From a checkpoint of a small image embedding model: patch size [4, 4].
Rows from block 6, named by matrix and row number. Rows with one number belong to one neuron. Each number is 128 + 24 x the weight over its row's rms, rounded and kept within 0 to 255. All counts start at 0. After the name is the row's rms in percent of the matrix's.
# fc1: MLP up (model.blocks.6.mlp.fc1.weight, 384x192), inputs 96-191
# fc2: MLP down (model.blocks.6.mlp.fc2.weight, 192x384, transposed), outputs 96-191
fc1.50 114 [137 117 156  82 129 159 132 106 146 113  97 170 140 160 129  89  86 170 148 125 126 135 135 152 106 122 171 100 120 129 160 103 122 134 157 108 140 134 114 124  61 129 104  87 106 170 163 121 121 111 122  93 159  46 142 129  85 132 131 102 165 120  83 121 138 118 135 114 124 122 101 109 124 151 114 107 140 131  78  93 132  85 144 126 153 131 150 209  94 161 170 144 113 149 152 122]
fc2.50 105 [ 83 104 118 117 131 157 133 111  87 158 125 161 139 151 135 144 127 153 138 120 115 100 118 128 102 104 158 107 102  87 142 110 145 106  95 134 101 113 127 110 115 143 124 116 146 107 132 108 149 108 110 127 151 130 136 132 148 138 158 130 109  93 160 165 133 148 106 137 130 100 152  92 142 141  83 144  99 121 116 100 108 163 146  80 149 125 100 150 124 170 109 109  86 106 152 110]
fc1.51 110 [156 132 124 168 129  90 145  57 166 127 169  88 157  90 156 130 131 138 107 139 112 114 167 148 146 150 124 120 141 156 128 104 131 149 113 144 106 146 128 120 157 120 103 130 119 117 118 129 144 138 137 137 153 100 162 109 119 113 103  96 153 130 129 110  63 139 126 109 120 106 120  81 126 196  96 110 159 103 115 133 105 131 129 137 180 142 149 158 117 148 109 160  75 108 149 110]
fc2.51 111 [129  97 138 164 165  88  80  94  93  81 144 130 108 109 144 104 139 176 126  97 121  94 137 119  96 127 137 125  96 113 124  96 152 101 126 141 131 136 153 171 143 151 126 134 148 159 152 125 151 137 136 146 183 128 162 182 147 114 159 119  98 143 136 154 102 171 106 119 133 112 157 121 132 139 143 130  98 157 149 145  98 134 163 110 132 183 109 155 126 117 113 143 144 111 125 137]
fc1.52 093 [132 130 112 105 104 113  97 147 124 142 110 109  98 197  91 102 147 122 119  86  94 134 146  96 140 159 137 122 124 138 130 142 129 148 131 157 183 115 126 122 125 119 114  90 148 106 122 119 100 108 112 137 115 165 145 105 144 125  96 143 126 144 141 125 145 170  93 106 120  95 125 143 116  94 130 148 142 127 147 152 130  81 166 151 118 132 119 136  98 123 145  88 142 134 109 140]
fc2.52 105 [136 140 145 134  93  98 150 138 114 153 134 105 112 140 136 117 106 126 169 137 108 105 153 115 140  90 123 104 105 171 109 105 152 154 117 162 135 131 103 118 114 110 172 144 146 166 126 142 110 108 114  92 150 108 131 154 157  96 104 114 193 129 143 100 136 130 119 123 138 137 103 141  94 172 114 156 133 137 131  97 133 140 125 108 147 136 165 132 112 151 121 113 119 109  92 112]
fc1.53 082 [141 115 129 138  97 132  94 165 104 132  97  91 135 134 162 120 138 103 108 108 133 136 135 117 133 115  83  93 150 124 118 142  99 107 119 126 152 115 122 100  97 127 100 153 170 149 127 135 122 113  94 106 156 145 141 124  76 125  99 135 146 131 137  92 125  92 114 111 130 123 145  46 121  94 122 136 106  87 126 106 147 115 121 138 101 127 121 123 163  91 142 112 162 102 142 129]
fc2.53 079 [145 133 137 149 113  95 124 128 115 101 159 114 113 137 131  89 116 107 154 110 117 103 186 124 142 149 110 159 152 107 138 159 105 128 115 128 110 128 112 125 128 138 148  94 180 156 139  85  82 137  79 100 105 135 130  77 155 139 128 165 166 116 159 149 149 117 121 119 156 122 134 166 119  70 139 136 108 105 100 108  97 174 105  92  77 157 153 174 192 129 148 148 121 112 131 129]
fc1.54 076 [122 117 120 124 127 120 108  95 110 158  80 151  82 113 108 130  98 151 100 113 125  97 125 153 141 138 177 121 146 142 108 119 167 159 124 119  99 184 107 168 158 114 101 144 120 139 113 124 108  97 170 158 150 160 123 142 139 134 144 165 124 115 120  80 148 100  79 179  87 108 132  92 122 174  99 107 119 149  88 139 111 124  87 154 129 121 136 118 101  97 115 118 104 118 157 140]
fc2.54 076 [ 92 108 146 103 144 115 103 147 134 135 154 162 161  52  95 117 117 108 127 137 119 141 121 136 154 142 118 144 161 146 131 104 125 127 126 120 145 107 146 170 131  86 175 167 124 118 150 137 117 141 135 126 139  87 133 153 136 137 118 172 127 115 139 104 159 114  53 140 100 124 155 149 115 148 109 129 111 137  79  99  89 123 100 110 121  95 134 119 131 114 115 165 106 149 138 108]
fc1.55 087 [148 152  98  79 105  87 123 128 147 113 140 156 156 158 124 122 144 125 122 125 143 123 128 123 145 129 118 132 113 106 103 191 105 108 118 124 154 159  83 131 117 135 162 102  72 163 158 185 113 102 138 138 140 116 144 155 110 125 112 131 104 102 148 149 149 175 143 151 134 123 123 125 113 112 152 139 115 121 114  75 115 124 149  94 105 141 129  92 146 172 147 143 109 114  94 107]
fc2.55 092 [156 168 112 105 132 137 150  82 168 152 155 141 173 124 131 155 123 140 157 121 140 102 118 106 141  93 139 113 121 126 155 125 111 153 140 129 144 119 114 100 152 166 107 128 160 146 139 171 114 106 114 139 129 129 106 113 124 159 158 115 167  83  83 193 135 123 142 118 131 124 146 176 114 150 173 132 129  54 132 115 146 134 102 117 118 125 149 124 132 135  91 105 115 116 134 124]
fc1.56 101 [151 137 149  92 153 120 128  95 149  70 105 111 101 111 110  91 134 105 148 106 138 152 142 124 108 161 116 162 112 122 153  88 123 123 144 131 144 145 110 138 155 159 126 148 105 113 135 148 143 140 131 117 182  80  72 137 150 143 129 148 158 114 156 117 108 118 143 144  87 109 123  99 138  79 125 140 199 128  89 129 109  88 115 123 138 130 111 130 132 109 115 107 139 150 151 136]
fc2.56 098 [146  87 145 106 131 160 140 123 145 135 133 104 137 164 100 115 104 155 135 126 158  94 153  98 128 174  88 115 109 142 149 116 123  95 170 130 136 130 116 157 123 115 174 144 133 130 131 131 137 123  85 168  69 126 121 128 144 167 132 129 141  72 136 118 158 127 105 184 112 115 137  77 165 127 114 186 113 160 107 108  95 126 123 127 106 156 150 170 132 152 126 120 147 128 112 154]
fc1.57 113 [123 126  73 133 161 114 122 140  96 159 122 143 118 158  97 127  92 116 177 102 108 124  99 175 135 132 127 143 127 130 129 110 145 125 150 114 137 136 155 103  93 151  89 127 123 161  82 123 165 121 168 167  99 126 151 140 120  88 114  97  99 136 121 153 118 100 135 136 130 114 135 129 132 135 170 135  85 125 119 141 170 139 139 142 146 133 129 140 160 156 144  93 128 133 118 126]
fc2.57 106 [139 159 106 123 145 114 144 146 125 107 126 134 110 130 161 134 143 102 102 130  87 151 130 132  92 139 114 103 145 175 120 113 129 126 136 136 128 130 136 136 204  91  89  62 120  89 109 135 138 171 159 147 106 121 122 130 132 176 102 114 127 122 124 129  97 160 151 155 135 120 131 119 151 106 165 113 139 118 157 104  69 127  80 136 138 150 133 145 157 134 132 155 122 142 138 136]
fc1.58 122 [126 145 148 129 116 128 126 132 158 124 123 145 156 115 162 125 139 126 140 114 119 131 110 153 167 139  79 111 148 145  90  92  86 145 147 126 180 129 134 105 139 111 118 127 124  89 139 104 102 133 158 100  84 111  94 120 113  81 188 146 136 117 147 125 157 155 150 163 122 125  96 134 140 100 139 165  89 110 128 155 117 128 100 128 146 158 131 118 109 149 111 119 100 106  68 111]
fc2.58 115 [ 91 158  66 134 130 102 142 104 142 165 180  98 121  97 122 108 121 157 127 108 123 128 125 118  97 134  68 118 113 163 106 128 139 136 134 129  74  94 135 128 132 114 109 116 106 121 138 132 154 145 109 115 140 122 175 133 150 134 121 116 125 103 137 134 104 120 114 141 140 132 120 142 169 139 123 126 106 127 116  79 149 171 142 136 172 127 149 110 138 145 148 122 112 141 109 147]
fc1.59 092 [147 109 129  90 112 126 107 122 115  79  78 128 149 188  94  75  95 108 147 152  99 134 124 128 144 101 122 154 160 136 124 125 142  98 100 136  77 163 100 162 148 104 127 172 144  99 130 128 171 138 120 114 143 108 130 160 149 101 127 133 158 133 144 105 122 167  97 111  98 105 148 135 105  76 162 130 135 142 123 134 103 145 128 132 150 117 127 121 124 128 160  99 168 102 158 131]
fc2.59 091 [ 99 110 117 161 127  58 124 107 120 140 142 159 150 144  96 149  82 157 124 173 111 129 142 103 120 140 130 117 132 104 203 141 126 146 113 153 141 135 169 128 152 169  82  67 192 140 119 165 144 141 116 108 136 133 148 136 159 123 152 136  89 169 174 138 122 156 161 137 146 140 182 106 134 109 151 132 123 129 137  96 122 157 114 144 153 110 112 131 111 159 112 125 104 142 151 135]
fc1.60 085 [109 115 120  92 123 101 124 152 126 110 162 143 144 108 110  97 124 126 119 120 184  76 107 162  69 114 118 121 160 108 106  97 109 153 114 108 160 127 134 163 112 105 134 112  90 123 162 127 117 101 109 167 111 156 162 111 113  60 119 112 113 105  99 141 120 170 150  83 154 108 137 169 119 133  68 123  91 111 140 157 118 126 107 121 140 102  94 114 135 176 177 183 105 131 103 101]
fc2.60 084 [ 94 119 112 151 163  77 144 109 136 123 141 144 137 141 125  72 116 112 107 138 135 109 117 177 130 130  85 152  88 134 115 126  96 133 136 115 134 160 119 132 126 132 151 143 114  88 139 148 113 105  93 151 148 126 154 159 117  67 170 125 154  93 118 102 126  81 146 135 156 117  83 103 134 154  82  83 132 153  89 110 149 178 118  70  99 111 124 126 126 160 113 106 172 171 135 103]
fc1.61 091 [139  95 123 126 109 101 151 139 107 141  94 127 108  82 144 152 139 104 121 140 152 142 132 139  96 131 126 136 159 128 161 123 138 102 111 112 164 139  95 123  85 112 119 112 127 168 149 162 163 144  84  81 128 130 116  89 113 104 146 107 115 118 134 163 119 138  91  97  83 139 143 132 146 144 124 127 134 119 147 152  89 127 140 152 128  63  84 124 109 108 123 124 126  76 126 116]
fc2.61 085 [109 131 178 125 163 162 178 117 141 170  93 130 108  97 118 143 153  81 131 126 151 114 125 142 126 149  76 178 165 120 143 103  80  96 151 117 135 173  83 135 117 125 116 134 124 186 126 132 159  99 147 116 138 177  92 101 119 138 107 103 125 115 157  98 134 122 106 132 110 128 111 131 109  85 158 129 147 130 107 134  99 123  74  89 110 118 102 153 108  67 165 162 114 105 124 105]
fc1.62 097 [140 130 127 123 115  96 156 164 111  98 107 137 110 135 169 128 117 121 143  58 138 150  95 167 100 143 147 107 130 155 158 166  85 133 145  92  94 153  85 155 123 149 109 138 124 138 107 115 107 110 155 167 103 158 101 135 142 155 147 134 104 156 117 124 152 131  98 117 151  96 102 154 135 151  96 107 161  82  97 134  94 122 131 123 116  98 123 106  88 133 133 136 109 108 139 176]
fc2.62 103 [123 120  89 111 151 158 136 127  94 136 134 109 101 124 175  72 119 151 111  97 112 166 115 150 121 134 141 153 117 136 125 154 155 131 118 118 155 140 154 171 123 128 133 142 116 120 130 117  99  73 132 126 133 126 113 115 131 122 140 123 120 157 134 147  94 106 127 117 168 126 122  99 109 136 117 127 133 146 107 151 104 145 147 123 121 130 118 137 147  87  86 120  78 129 116  98]
fc1.63 099 [102 121 106 117 172 139 132 154 118 107  99 115 114 157 114 101 158 115 157 134 139 107 105 131 156  65 127  99 135 159 125 111 134  77 124 130 113  90 134 123 145 190 110  72  93 149 151 149 136 130  91 124 134 156 132 144 152 129 146  87 151 143 129 135 151 151 134 149 123 107 132 145 145 128 128  87 119 118 123 129 131 122 112 135 123 181 137 135 117  78 144  72 143 116 103 128]
fc2.63 092 [143  85 113 128 130 121 108 124 105 139  81 145 163 128 117 157 154 154 165 115 125 100 137  95 169 126 144 102 157  90 149  85 129  88 174 146 167 120 133 104 125 134 114 116 106 137 158 167 109 153 145 125 167 107 132 156 139 145 122 174 131 148 116 125 145 136 146 130  81 148 114 144 161 151 134 120 121 128 103 116 172 106 137 154 142 135 130 116 115 145 158 146 163 163 156 118]
fc1.64 098 [154 131 102  99 123 135 147 101 136  85 119 117 178 112 118 128 123 144  72  90 164 145 182 109  98  81 157 102 149 100 121 134 136 151 107  94 131 113 155 135  76 124 120 148 151 135  67 140 108 154 117 184 130 129 122 177 139 149 125 121 154  98 157 119  85 167 137 107 134 164 156 105 117  98 116  91  99 122 179 118 132 129 149 139  87 138 149 116 130 139 126 122 104 182 147 153]
fc2.64 096 [140 133 128 126 121 109 121 145  73 158 104 102 123 117  96  80 171 139 173 105 152 131 129 152 140 140 123 110 124 152 146 127 153 111 121 121 153 134  88 123  92 141 133 156 163 126  95 148 143 189 128 102 104 119 122 132 107 160 159  82 114  95 141 138 116 133 186 145 107 109 128 146 105 132 118 120 153 105 133 159  96  83 120 186  86 103 137 134 139  99 152 116 131 153 124 132]
fc1.65 096 [160 143 123 135 134 125 119 152 156 170 131 148 100 114  85 118 124  99 129 158 127 199 102 177 101  92 112 117 115 177 109 121 130 126 135 133 140 192 116 162  91 151 114 113 104 113 112 140 153 161 116 148 143 179 114 128 161 178 136 131 174 125 113 123 125  91 103 122 164 114 131 124 105 115 132  88 146 108 116 162 104 117 148 126 141 153 142 183 115 112 100 111 104  96 122 112]
fc2.65 095 [177 111 107 140 100 120 149 147 109 128 155  91 127 122 105 141 111 150 146 103 119 129 153  92 122 133 102 143 142  82 118 126 157 115  94 117 123 142 179 128 129 120 168  74 126  95 170 148  90 118 126 104 122 126  89 142 135  79  99 102 150 169 125 115  92 102 168 134 129  66 156 123 101  90  82 132 142 165 139 147 109 131 149 156 102 116 129 156 132 154 122 133 175 157 190 103]
fc1.66 084 [130 127  90 132 117 102 115 160 158 108 166  98 152  88 138 137 124 144 142 135 119 152 107 129  56 125  96 152 143 177 120 117 117 166 146 116 102 136 127  89 126  99 134  97 133 119  96 108 175 117 127 169 123 111 146 142 123 141 100  95 155 127  95 119  95 128 100 105 115  88  78 158 106 107 132 141 148  98 121 161  90 143 120 134  92 101 107 135 122 131 121  87  97 126 135 125]
fc2.66 080 [111 110 100 112 117 113 151 118 159  81  82 106 142  82 152 177 114 155 140 144 139 111 130 154 111 113 121 100 138 179 108 121 137 153 120  51 129 128 124 144 128 135 157 109 123 130 152 139 115  97 154 137  98 120 158 139 144 139 105 144 160 150 120 135  94 146 157 125 168 121 124 168 129 140 117 133 158 164 134 165  85 148 152 118  83 130 136 151 107 153 126 100  84 160 165 135]