A small image embedding model, trained from scratch.
Model: 3.78M parameters, 64-pixel images, arch vit, norm rmsnorm, activation gelu, patch size [4, 4], layers 12, width 192.
Training: batches of 256, held-out accuracy 81%.
Data: trained on Sentinel-2 satellite tiles (TerraMesh), 145000 training examples, 14.3 epochs.
Rows from block 2, named by matrix and row number. Rows with one number belong to one attention dimension. Each number is 500 + 40 x the weight over its row's rms, rounded and kept within 0 to 999. All counts start at 0. Numbers have three digits each. After the name is the row's rms in percent of the matrix's.
# v: attention value (model.blocks.2.attn.v.weight, 192x192), inputs 96-127
# proj: attention output (model.blocks.2.attn.proj.weight, 192x192, transposed), outputs 96-127
v.110 100:564522470479492444479544452530502454453555522482467455548515508537474521479575436481513503437550
v.111 106:496574540547502530507476498507529491518528513520574521480485577531558608494518529494504476510473
v.112 099:452518533498480495477480542488545471514500568468565451460530514496451593501580462575551428502480
v.113 110:413535532501550571502460500543548521432528559455504477502546418498488440511522483511450483503461
v.114 094:575477543509514485521458460562527573384489528494538525490467544593447493431579479517559525493543
v.115 096:464476539563543489479601510527465469537522499519450508492539461522477491442551573583535467479464
v.116 094:479449490551500469546467535452479556462410563498528474456510528529488493447579498443464440482463
v.117 108:497505548506477554590541509602491524458450551493455487523541460448486477509439448551553498544553
v.118 110:527472545470474444556446536470500473430443499500472456486473548490546507491493435575452498479492
v.119 101:484475450504458458515531479519516523469509490542491541554508505516531586525559504488589497515451
v.120 102:475436453528509499498462527559457592504474490468492475508483458450478516498465550493510529519471
v.121 093:543519551536512494462462530536493536518536431479498467470511423476516439459515447572521507482440
v.122 098:562525512475551502533540474487525498549468462549560446465463482522532402508431538492480448473475
v.123 107:471470495484499543552512420423521458550536406482503513476530435472525551489533502416483473476458
v.124 102:496476445536528540513483546444460527494481482471574501477521494526463530469482474513455492496453
v.125 111:520516574472503475435475508543431520504502491459511420501545508458481467531537561480470535569489
v.126 104:548527501534509444535484496457469514473450564467517489467466574471483505546596505480476482442492
v.127 104:527519502484506488497516513557418539541479517487551525462487544449524516526503620560528559449581
v.128 088:462571498498438476398477525496520544571538528529518497451465503466538492494497478501484504434468
v.129 093:483403475549474477462473552480564508549510511519504522490515441513514532464529463443435453493493
v.130 114:532518455577538467425411467565519490513524483600516468518481470499539513582488485536516575484501
v.131 104:559443518492567545514578544508497483528501436486490512536496415536480533487462569519559491473580
v.132 094:491496534483508488528512468496508463507563475544506460509525464462458503444556533554511478436490
v.133 099:492531482506543456466510523568553536449513469555517486514517465509457453532539457513541487493550
v.134 112:464588529420477435511463505482497491465527462484495522448540533461518541511501489512532509562483
v.135 107:498461516502459455508505475466540454547535598542497534472524543395476438507455470413421534485507
v.136 088:558532448438440433505519585465577579607450511518460542536517564521530492534478450552470477502483
v.137 100:579524502607526517519516462503499487473527461472551506492514528508520542572474530543520529463473
v.138 099:480516488490480515492459449484508533454500483405502493540458561479518493491468521493535504467564
v.139 094:503534544526450523536447545541507440548461538516460437546497526506491494427536553518523458513548
v.140 091:462492520521498513459480496396497592476478491458522522512531544519457537522576525509577492539516
v.141 097:551493534526504557615512566484549519512468489456486482489528449515513473507571463514513518525496
v.142 106:464461498530502473445526483526464575448553539502435528493527507506484519587491425473502452523521
v.143 119:521473457528536524536489497480612499523467566424424531505516550580546482543464505479494429514417
v.144 096:516537531494509534519528486484416499546471436542575432504470508509579499501582585583481524456489
v.145 105:547444500563466510497484543506563531477441430449482467567482504558519498538460509484494483473466
v.146 113:557457531491467550470603494500460480543441518519499509538435489526516479480463517480510518463564
v.147 097:514533512494507521441538541528530514456435468468518470545510431453532472460440435649450459492527
v.148 112:483548510490534505541468424463557487498465435477561491603504477515496519551481511491462560535508
v.149 100:497518528500561542480503474486474548499439520416397514528534494457520496545529588538504489520481
v.150 099:502600506511541453499486507477554416494513517455465575549513574564520545475520486530502481536459
v.151 095:489534501443530467437503561572482454504452396515403465509531482400493557495433416411472552493531
v.152 110:482495516447513511579418468520456504460511478465432481413510508395510488520524479532560495488504
v.153 106:428517530490530489456478462489541488548467492531525534434533512426459501461542497506480510531470
v.154 103:528532556548507515541533538494457492510452481521583440531450496559436513462476407532505535520528
v.155 102:553495575527468546523530421468518467525505527504573558511457477472533501545527558525479523520468
v.156 106:444526528437441543536601568460528520474497426505460422462477502442478509476522503563522513491538
v.157 095:482547419437438472473386509498496528502524489435487472516490555541475494574509500498526453556535
v.158 089:480406497555525495535479590581466493517484561471452473457527444513536543521511421517541486517531
v.159 095:523494421416495524473521505486528452556468484598455607412476463505535515439498469540459470487490
v.160 109:497540530518515477542498538482538493505487447495460535514521502514488522484534531560504561503548
v.161 104:503477499491486434517404488489526511486491537531523565499512566568461480523581498519417529511447
v.162 088:507511465529487472408456554584554528462579500547547422488519534480465519568525479438502492530471
v.163 099:465540503549477512525485507471488482433477599541532540500539547515488582504555503495468484536558
v.164 104:514573541529448506531511571531486520576559434438485498418491452436606441552503480535534499490483
v.165 093:505436433524417497465507490525498516452583510518537538466457474520449541474536523464482545434512
v.166 104:512560440454536494422507517518408427481506420455511467585488493513526548523471495473454624487528
v.167 099:505480552589537476464543453508500446474443463387494471534525437571537515498476568475482491605493
v.168 087:518473554537540504510483453474452463476508487481518544505494507490561504453449524538558490513537
v.169 094:431565584592462442542518496463480463427486414490514412464482470548443461429471508484560490460556
v.170 096:507476512424512501513533519454488484444486511459497462495473462476533495480498519493462452594510
v.171 100:478440513527538523496435566490418550513461577530524510439543460466581512473561481530534517555469
v.172 096:477503537448548537498539487515477496423457424460563413559492495528484421495579510452522571469460
v.173 113:568528473469514468491526439478546483508467478485536554528463532500552504604548505522489530511553
v.174 112:484456605500493501523568493534485479482518552439512492522540473495499565422495498484564482523536
v.175 107:551521553445466418580465580410478450490561522401452525464523509527465509570514552559498519459521
v.176 103:484524496528543453494466427538474539401497496435489441551511529623538492469516509536454472536496
v.177 111:496475503513434524496552448488517497460465533545521483569479463579449509539426500547429447458595
v.178 094:574522500432522501539507563491497503466538555565493563496453461470506511603512490461486528600534
v.179 105:575536481425528451538542465540575428462537461474491483462517425571479507448540506465465498543460
v.180 101:481493542482464586573521489420486446551472508559514608568466494558537477522516507459444497520519
v.181 095:546527431492430482484505422428487562424515561489482506548502515477538523496476507596580533432508
v.182 103:512488505463459504565437555529540569488573593490495474468519568553518510453459456511517476512522
v.183 101:446486549494498539435531435496497549362476451542440505460551513483526460464473516541457476461569
v.184 095:497503561486448470431464526441411487468547503474469454483550532531545493531467564564570500479575
v.185 120:477542506515505521529519524519537449573497481456483455406456487449521506495448472565525487533468
v.186 089:487454571530478472484497510552557497480474446418537492414478472511470533487471470523487564513513
v.187 090:467509519532464514548500516523490483542494530520484504426476522464476513456497515497565446551466
v.188 101:577498451525491547600443568404516548484442469497453494478597488494469469528505523496545525457473
v.189 092:479489439481459566494532449519545500502454509548512457506473483421488539404507521524439533512479
v.190 090:484452554502476527504516469424447464495411548490518435516491576498551469483569467483451523494461
proj.110 102:481549524468457560533477501468521555526434435504481480501469441519566539472459470542477467508531
proj.111 111:511422490488504506489467494565575470429480525468391453570532498483431449476501460520507543492466
proj.112 098:555484507546466406521542453455484512462433432506465535524479454485564463487418535509486524485519
proj.113 097:509467470551437446553555486506454514560521481569538529466467527488580464453530577471528506503488
proj.114 098:479549493532469492486472534461488481571533447481503511490473438491557514474536534527382526366459
proj.115 108:539427392551477522471407455490525465413501464504511494489398536484522476563439495454510560485440
proj.116 099:536564510487530485511545474599499468515545418519433548492468444495505502561505498540455586535529
proj.117 108:492550450493510463446412537442527512466535499482563467476512530572451488510519526481534531416426
proj.118 114:491573462448503528429537522513448530541577507500572547542493523582510554522507549432496480398514
proj.119 098:544573469478434514422504405536494492481469442444461432502473526479471486509479518578407519497487
proj.120 103:518555466464482438531551495440541469473499526521513511480514507514551534485538477526460476531500
proj.121 097:564460475465476556539523504504530443433501492516583488482477534598507574461483506452488432487530
proj.122 093:458519475452471493460536524456514516452540520421493582528576566479514508504536515527526503565537
proj.123 102:454506531530487504467506585520484576536526538599463468554461518463502481463463518582524419494538
proj.124 108:514521465465545523499462560511472489493508499529491475492376512475529440533520543436516538449494
proj.125 113:472457409450520580556471485453553508497444535564501502537474428487577520498463479509553456445504
proj.126 103:534483508413495552481490487582512500531507470472503459575484525516481516508499502558466496521520
proj.127 100:498509448603487520516436503450574479481465531465446457524466460513451462478505447520475457554477
proj.128 084:498501582458492503538478467482508461454462542391557511530512550480463535451452496459522461479499
proj.129 092:439570531498462484460546483503458467454547482476517463552447475501460480504454565497562510500467
proj.130 112:520495518421502456569478561433512483466499497522466513463524548518529462473443496422463403563506
proj.131 106:509545453491502499498533462521446521433503526542510455557469500412525489515519470544468534530492
proj.132 093:562412516563484521458516537535562527423488552527465504506500536520521455572504460518522524515479
proj.133 099:509445528474481553563475450419495518486401528499545565416459557457605527474533539475538470528542
proj.134 104:574480454573507524399507505471482502471537452517493432514426429520431500455529471526536513529483
proj.135 110:563534501498491493448503486511547501466476535437495473481541504624496512485546538508608472472497
proj.136 092:520584554528549517531495475524415493410473528465603479440455446522523539492489595481492430494508
proj.137 103:494476459441556511566452507539468499487475508529436512552577525444445531441487549421466459536517
proj.138 104:514507530510508514430542498516456442549532424505496507532524455534480546423541496509521544507456
proj.139 088:505503537527539497484523510565457586469523485474571510498433495440554486501490543484439488446549
proj.140 092:558450593462496545523538495469514456514518483500525524431489491512582508430483538420405526456510
proj.141 094:516527393452612478461522443540457484538477490499531474476471525479604525516430554473465534530500
proj.142 106:503561535421456446474474502482553480545490518530518580547474455474488542378488534449485483535499
proj.143 123:398523481532492475510570555443436554518486434570561460494440448430472529494588418530473551501562
proj.144 096:477480424493595523531493512545513532501526457479460479473514502453496459543428476478472528521491
proj.145 101:456517453495617533564492427532472482482536541501501530430519459457554486499542466463529549595539
proj.146 110:511549447489496492524464509537502443527518489495503483455599495501534481559458504474480513498484
proj.147 093:556457507526451532506494419513511516503537547523545497408465529508470508524575501428541556511490
proj.148 118:528489489501555527480504492519454444513476500495464517470560503532526512468540458503482527436497
proj.149 105:542475506494410516437507584475531469559470544555539428479549485536472472469427450463441476454500
proj.150 090:478475515515517555454559527459530535463528566503513435455490416492438487507505484511538505487502
proj.151 093:493536479420500506459402435476488494550497622493563513507520516581516532413496515526511498419468
proj.152 110:521462473439471498456568478532587541561512545547538575484500549558442479496458487493508528560475
proj.153 102:578499465434506418447498576512546529445512515521528481591430509535539483534532542448541522517496
proj.154 099:493451474487555512537483503507540522465566542545531553487531501414546519486484552463471452554498
proj.155 097:520466455475438478534509545503468477456501434523420479436525538531549530512551496479508470446575
proj.156 102:545481469575576527516484391574540503475494545529505539535462523477577539553481474510488527456410
proj.157 093:459567579563608489480578509462463426478526512450541503536510488511478500422444498552478514460479
proj.158 090:463519516488550541504530413453529495470541526530615548486439512495394464477477572518458502543491
proj.159 091:474495537556501441596584518489507539498511580410583473553496556499484499524540544496510572507409
proj.160 103:513540460488551552500496418486542464469488586492493435527472504489557503496476465484466457519449
proj.161 103:495480509508471495485543618503492517522476547534464497477490424461533499453483536485574450505592
proj.162 080:559500554499574503473507489465479459460506491520513537525489471520502546474458521542495492464488
proj.163 093:461474514492475480445515582477481443563544450420467487544491429477483449498441565502578547518452
proj.164 094:481485445471600510566509424512507440412491564523466457552424525546410521474559519503442493535526
proj.165 101:458493592528560458539475490583535486539504440412418469559550533529507515566461508555504537548473
proj.166 104:493478504476494466553493534515523517525573551533445509472545479475471497394535498481529520501510
proj.167 101:515524457455465500464479578436463446518519499554473450539548466426504414486567449441447466384532
proj.168 084:536539422448455481463468525487507532573543460526462462532576513530502491499533479466509481522449
proj.169 086:576458455492531518385484472506525502555586532477486531531586543465522513560489422514493520476481
proj.170 095:486502483547522530490481416493527539568543494522542501390476508501499461507546477524484596384516
proj.171 097:509526501412538381448467540407580479517534494493484507516500548531507468531449485426456491537552
proj.172 094:531553478524432498572441547514482439560455522556399459538508470536496542606413452520432437491505
proj.173 102:476434548542463499629551552550438507491511507542506485480528455490539552505527513557477512492513
proj.174 106:509514442480442498507453482537472507537522444512519491517487549442526471521572546485474460476491
proj.175 107:490487506495498542480586443488541501457433500521489487514558474562490528480476428471488546522530
proj.176 107:503505495447457531456508609445511470557505516540513528459516465447467451454516451458505468463514
proj.177 112:493489521512562487501476535623439501509576494438501546490526497406506493472551548517602589509476
proj.178 093:518476501508481474496503454483456507515481477480452417518530503558525528471513556565454533481511
proj.179 102:451479487536453522573529508410429529521462548507494452548484519529487502554521525613491457421478
proj.180 099:480489475480523433497502550628525446512470553454468428522521469460473512548526482530516546497565
proj.181 092:520489545566521573539530473570535479531500434429477510490510446519478478553568466474477457598466
proj.182 113:467537529520501462455531524503461527465473403478511483513446478481438527548555503533561491573461
proj.183 095:556454517466447556539464558606546471596524511476474572519480487481462532565492482445528546534471
proj.184 092:488487521500517565544532460522519561474453450466551575556478491466471508456469477420500515528464
proj.185 123:454458445465553470529520449441512503459516536515517511570441519538478478470591514491548555531487
proj.186 091:566480420454503571477499510454523500493481443540508490507523591549614562518517537476535505538526
proj.187 093:494553470447597482418479462464450475432536485515506466564457505491506521507538490540451546412502
proj.188 083:527510528493551466337467486536497503556529539491563479574481463509455497456428414466470475500548
proj.189 093:520541497495460456476454487562551479518486560462471489508496542493537445517523481517601480545549
proj.190 089:530593464530563514523544533558517536555550438458513503503470485454489501562477545500490489516439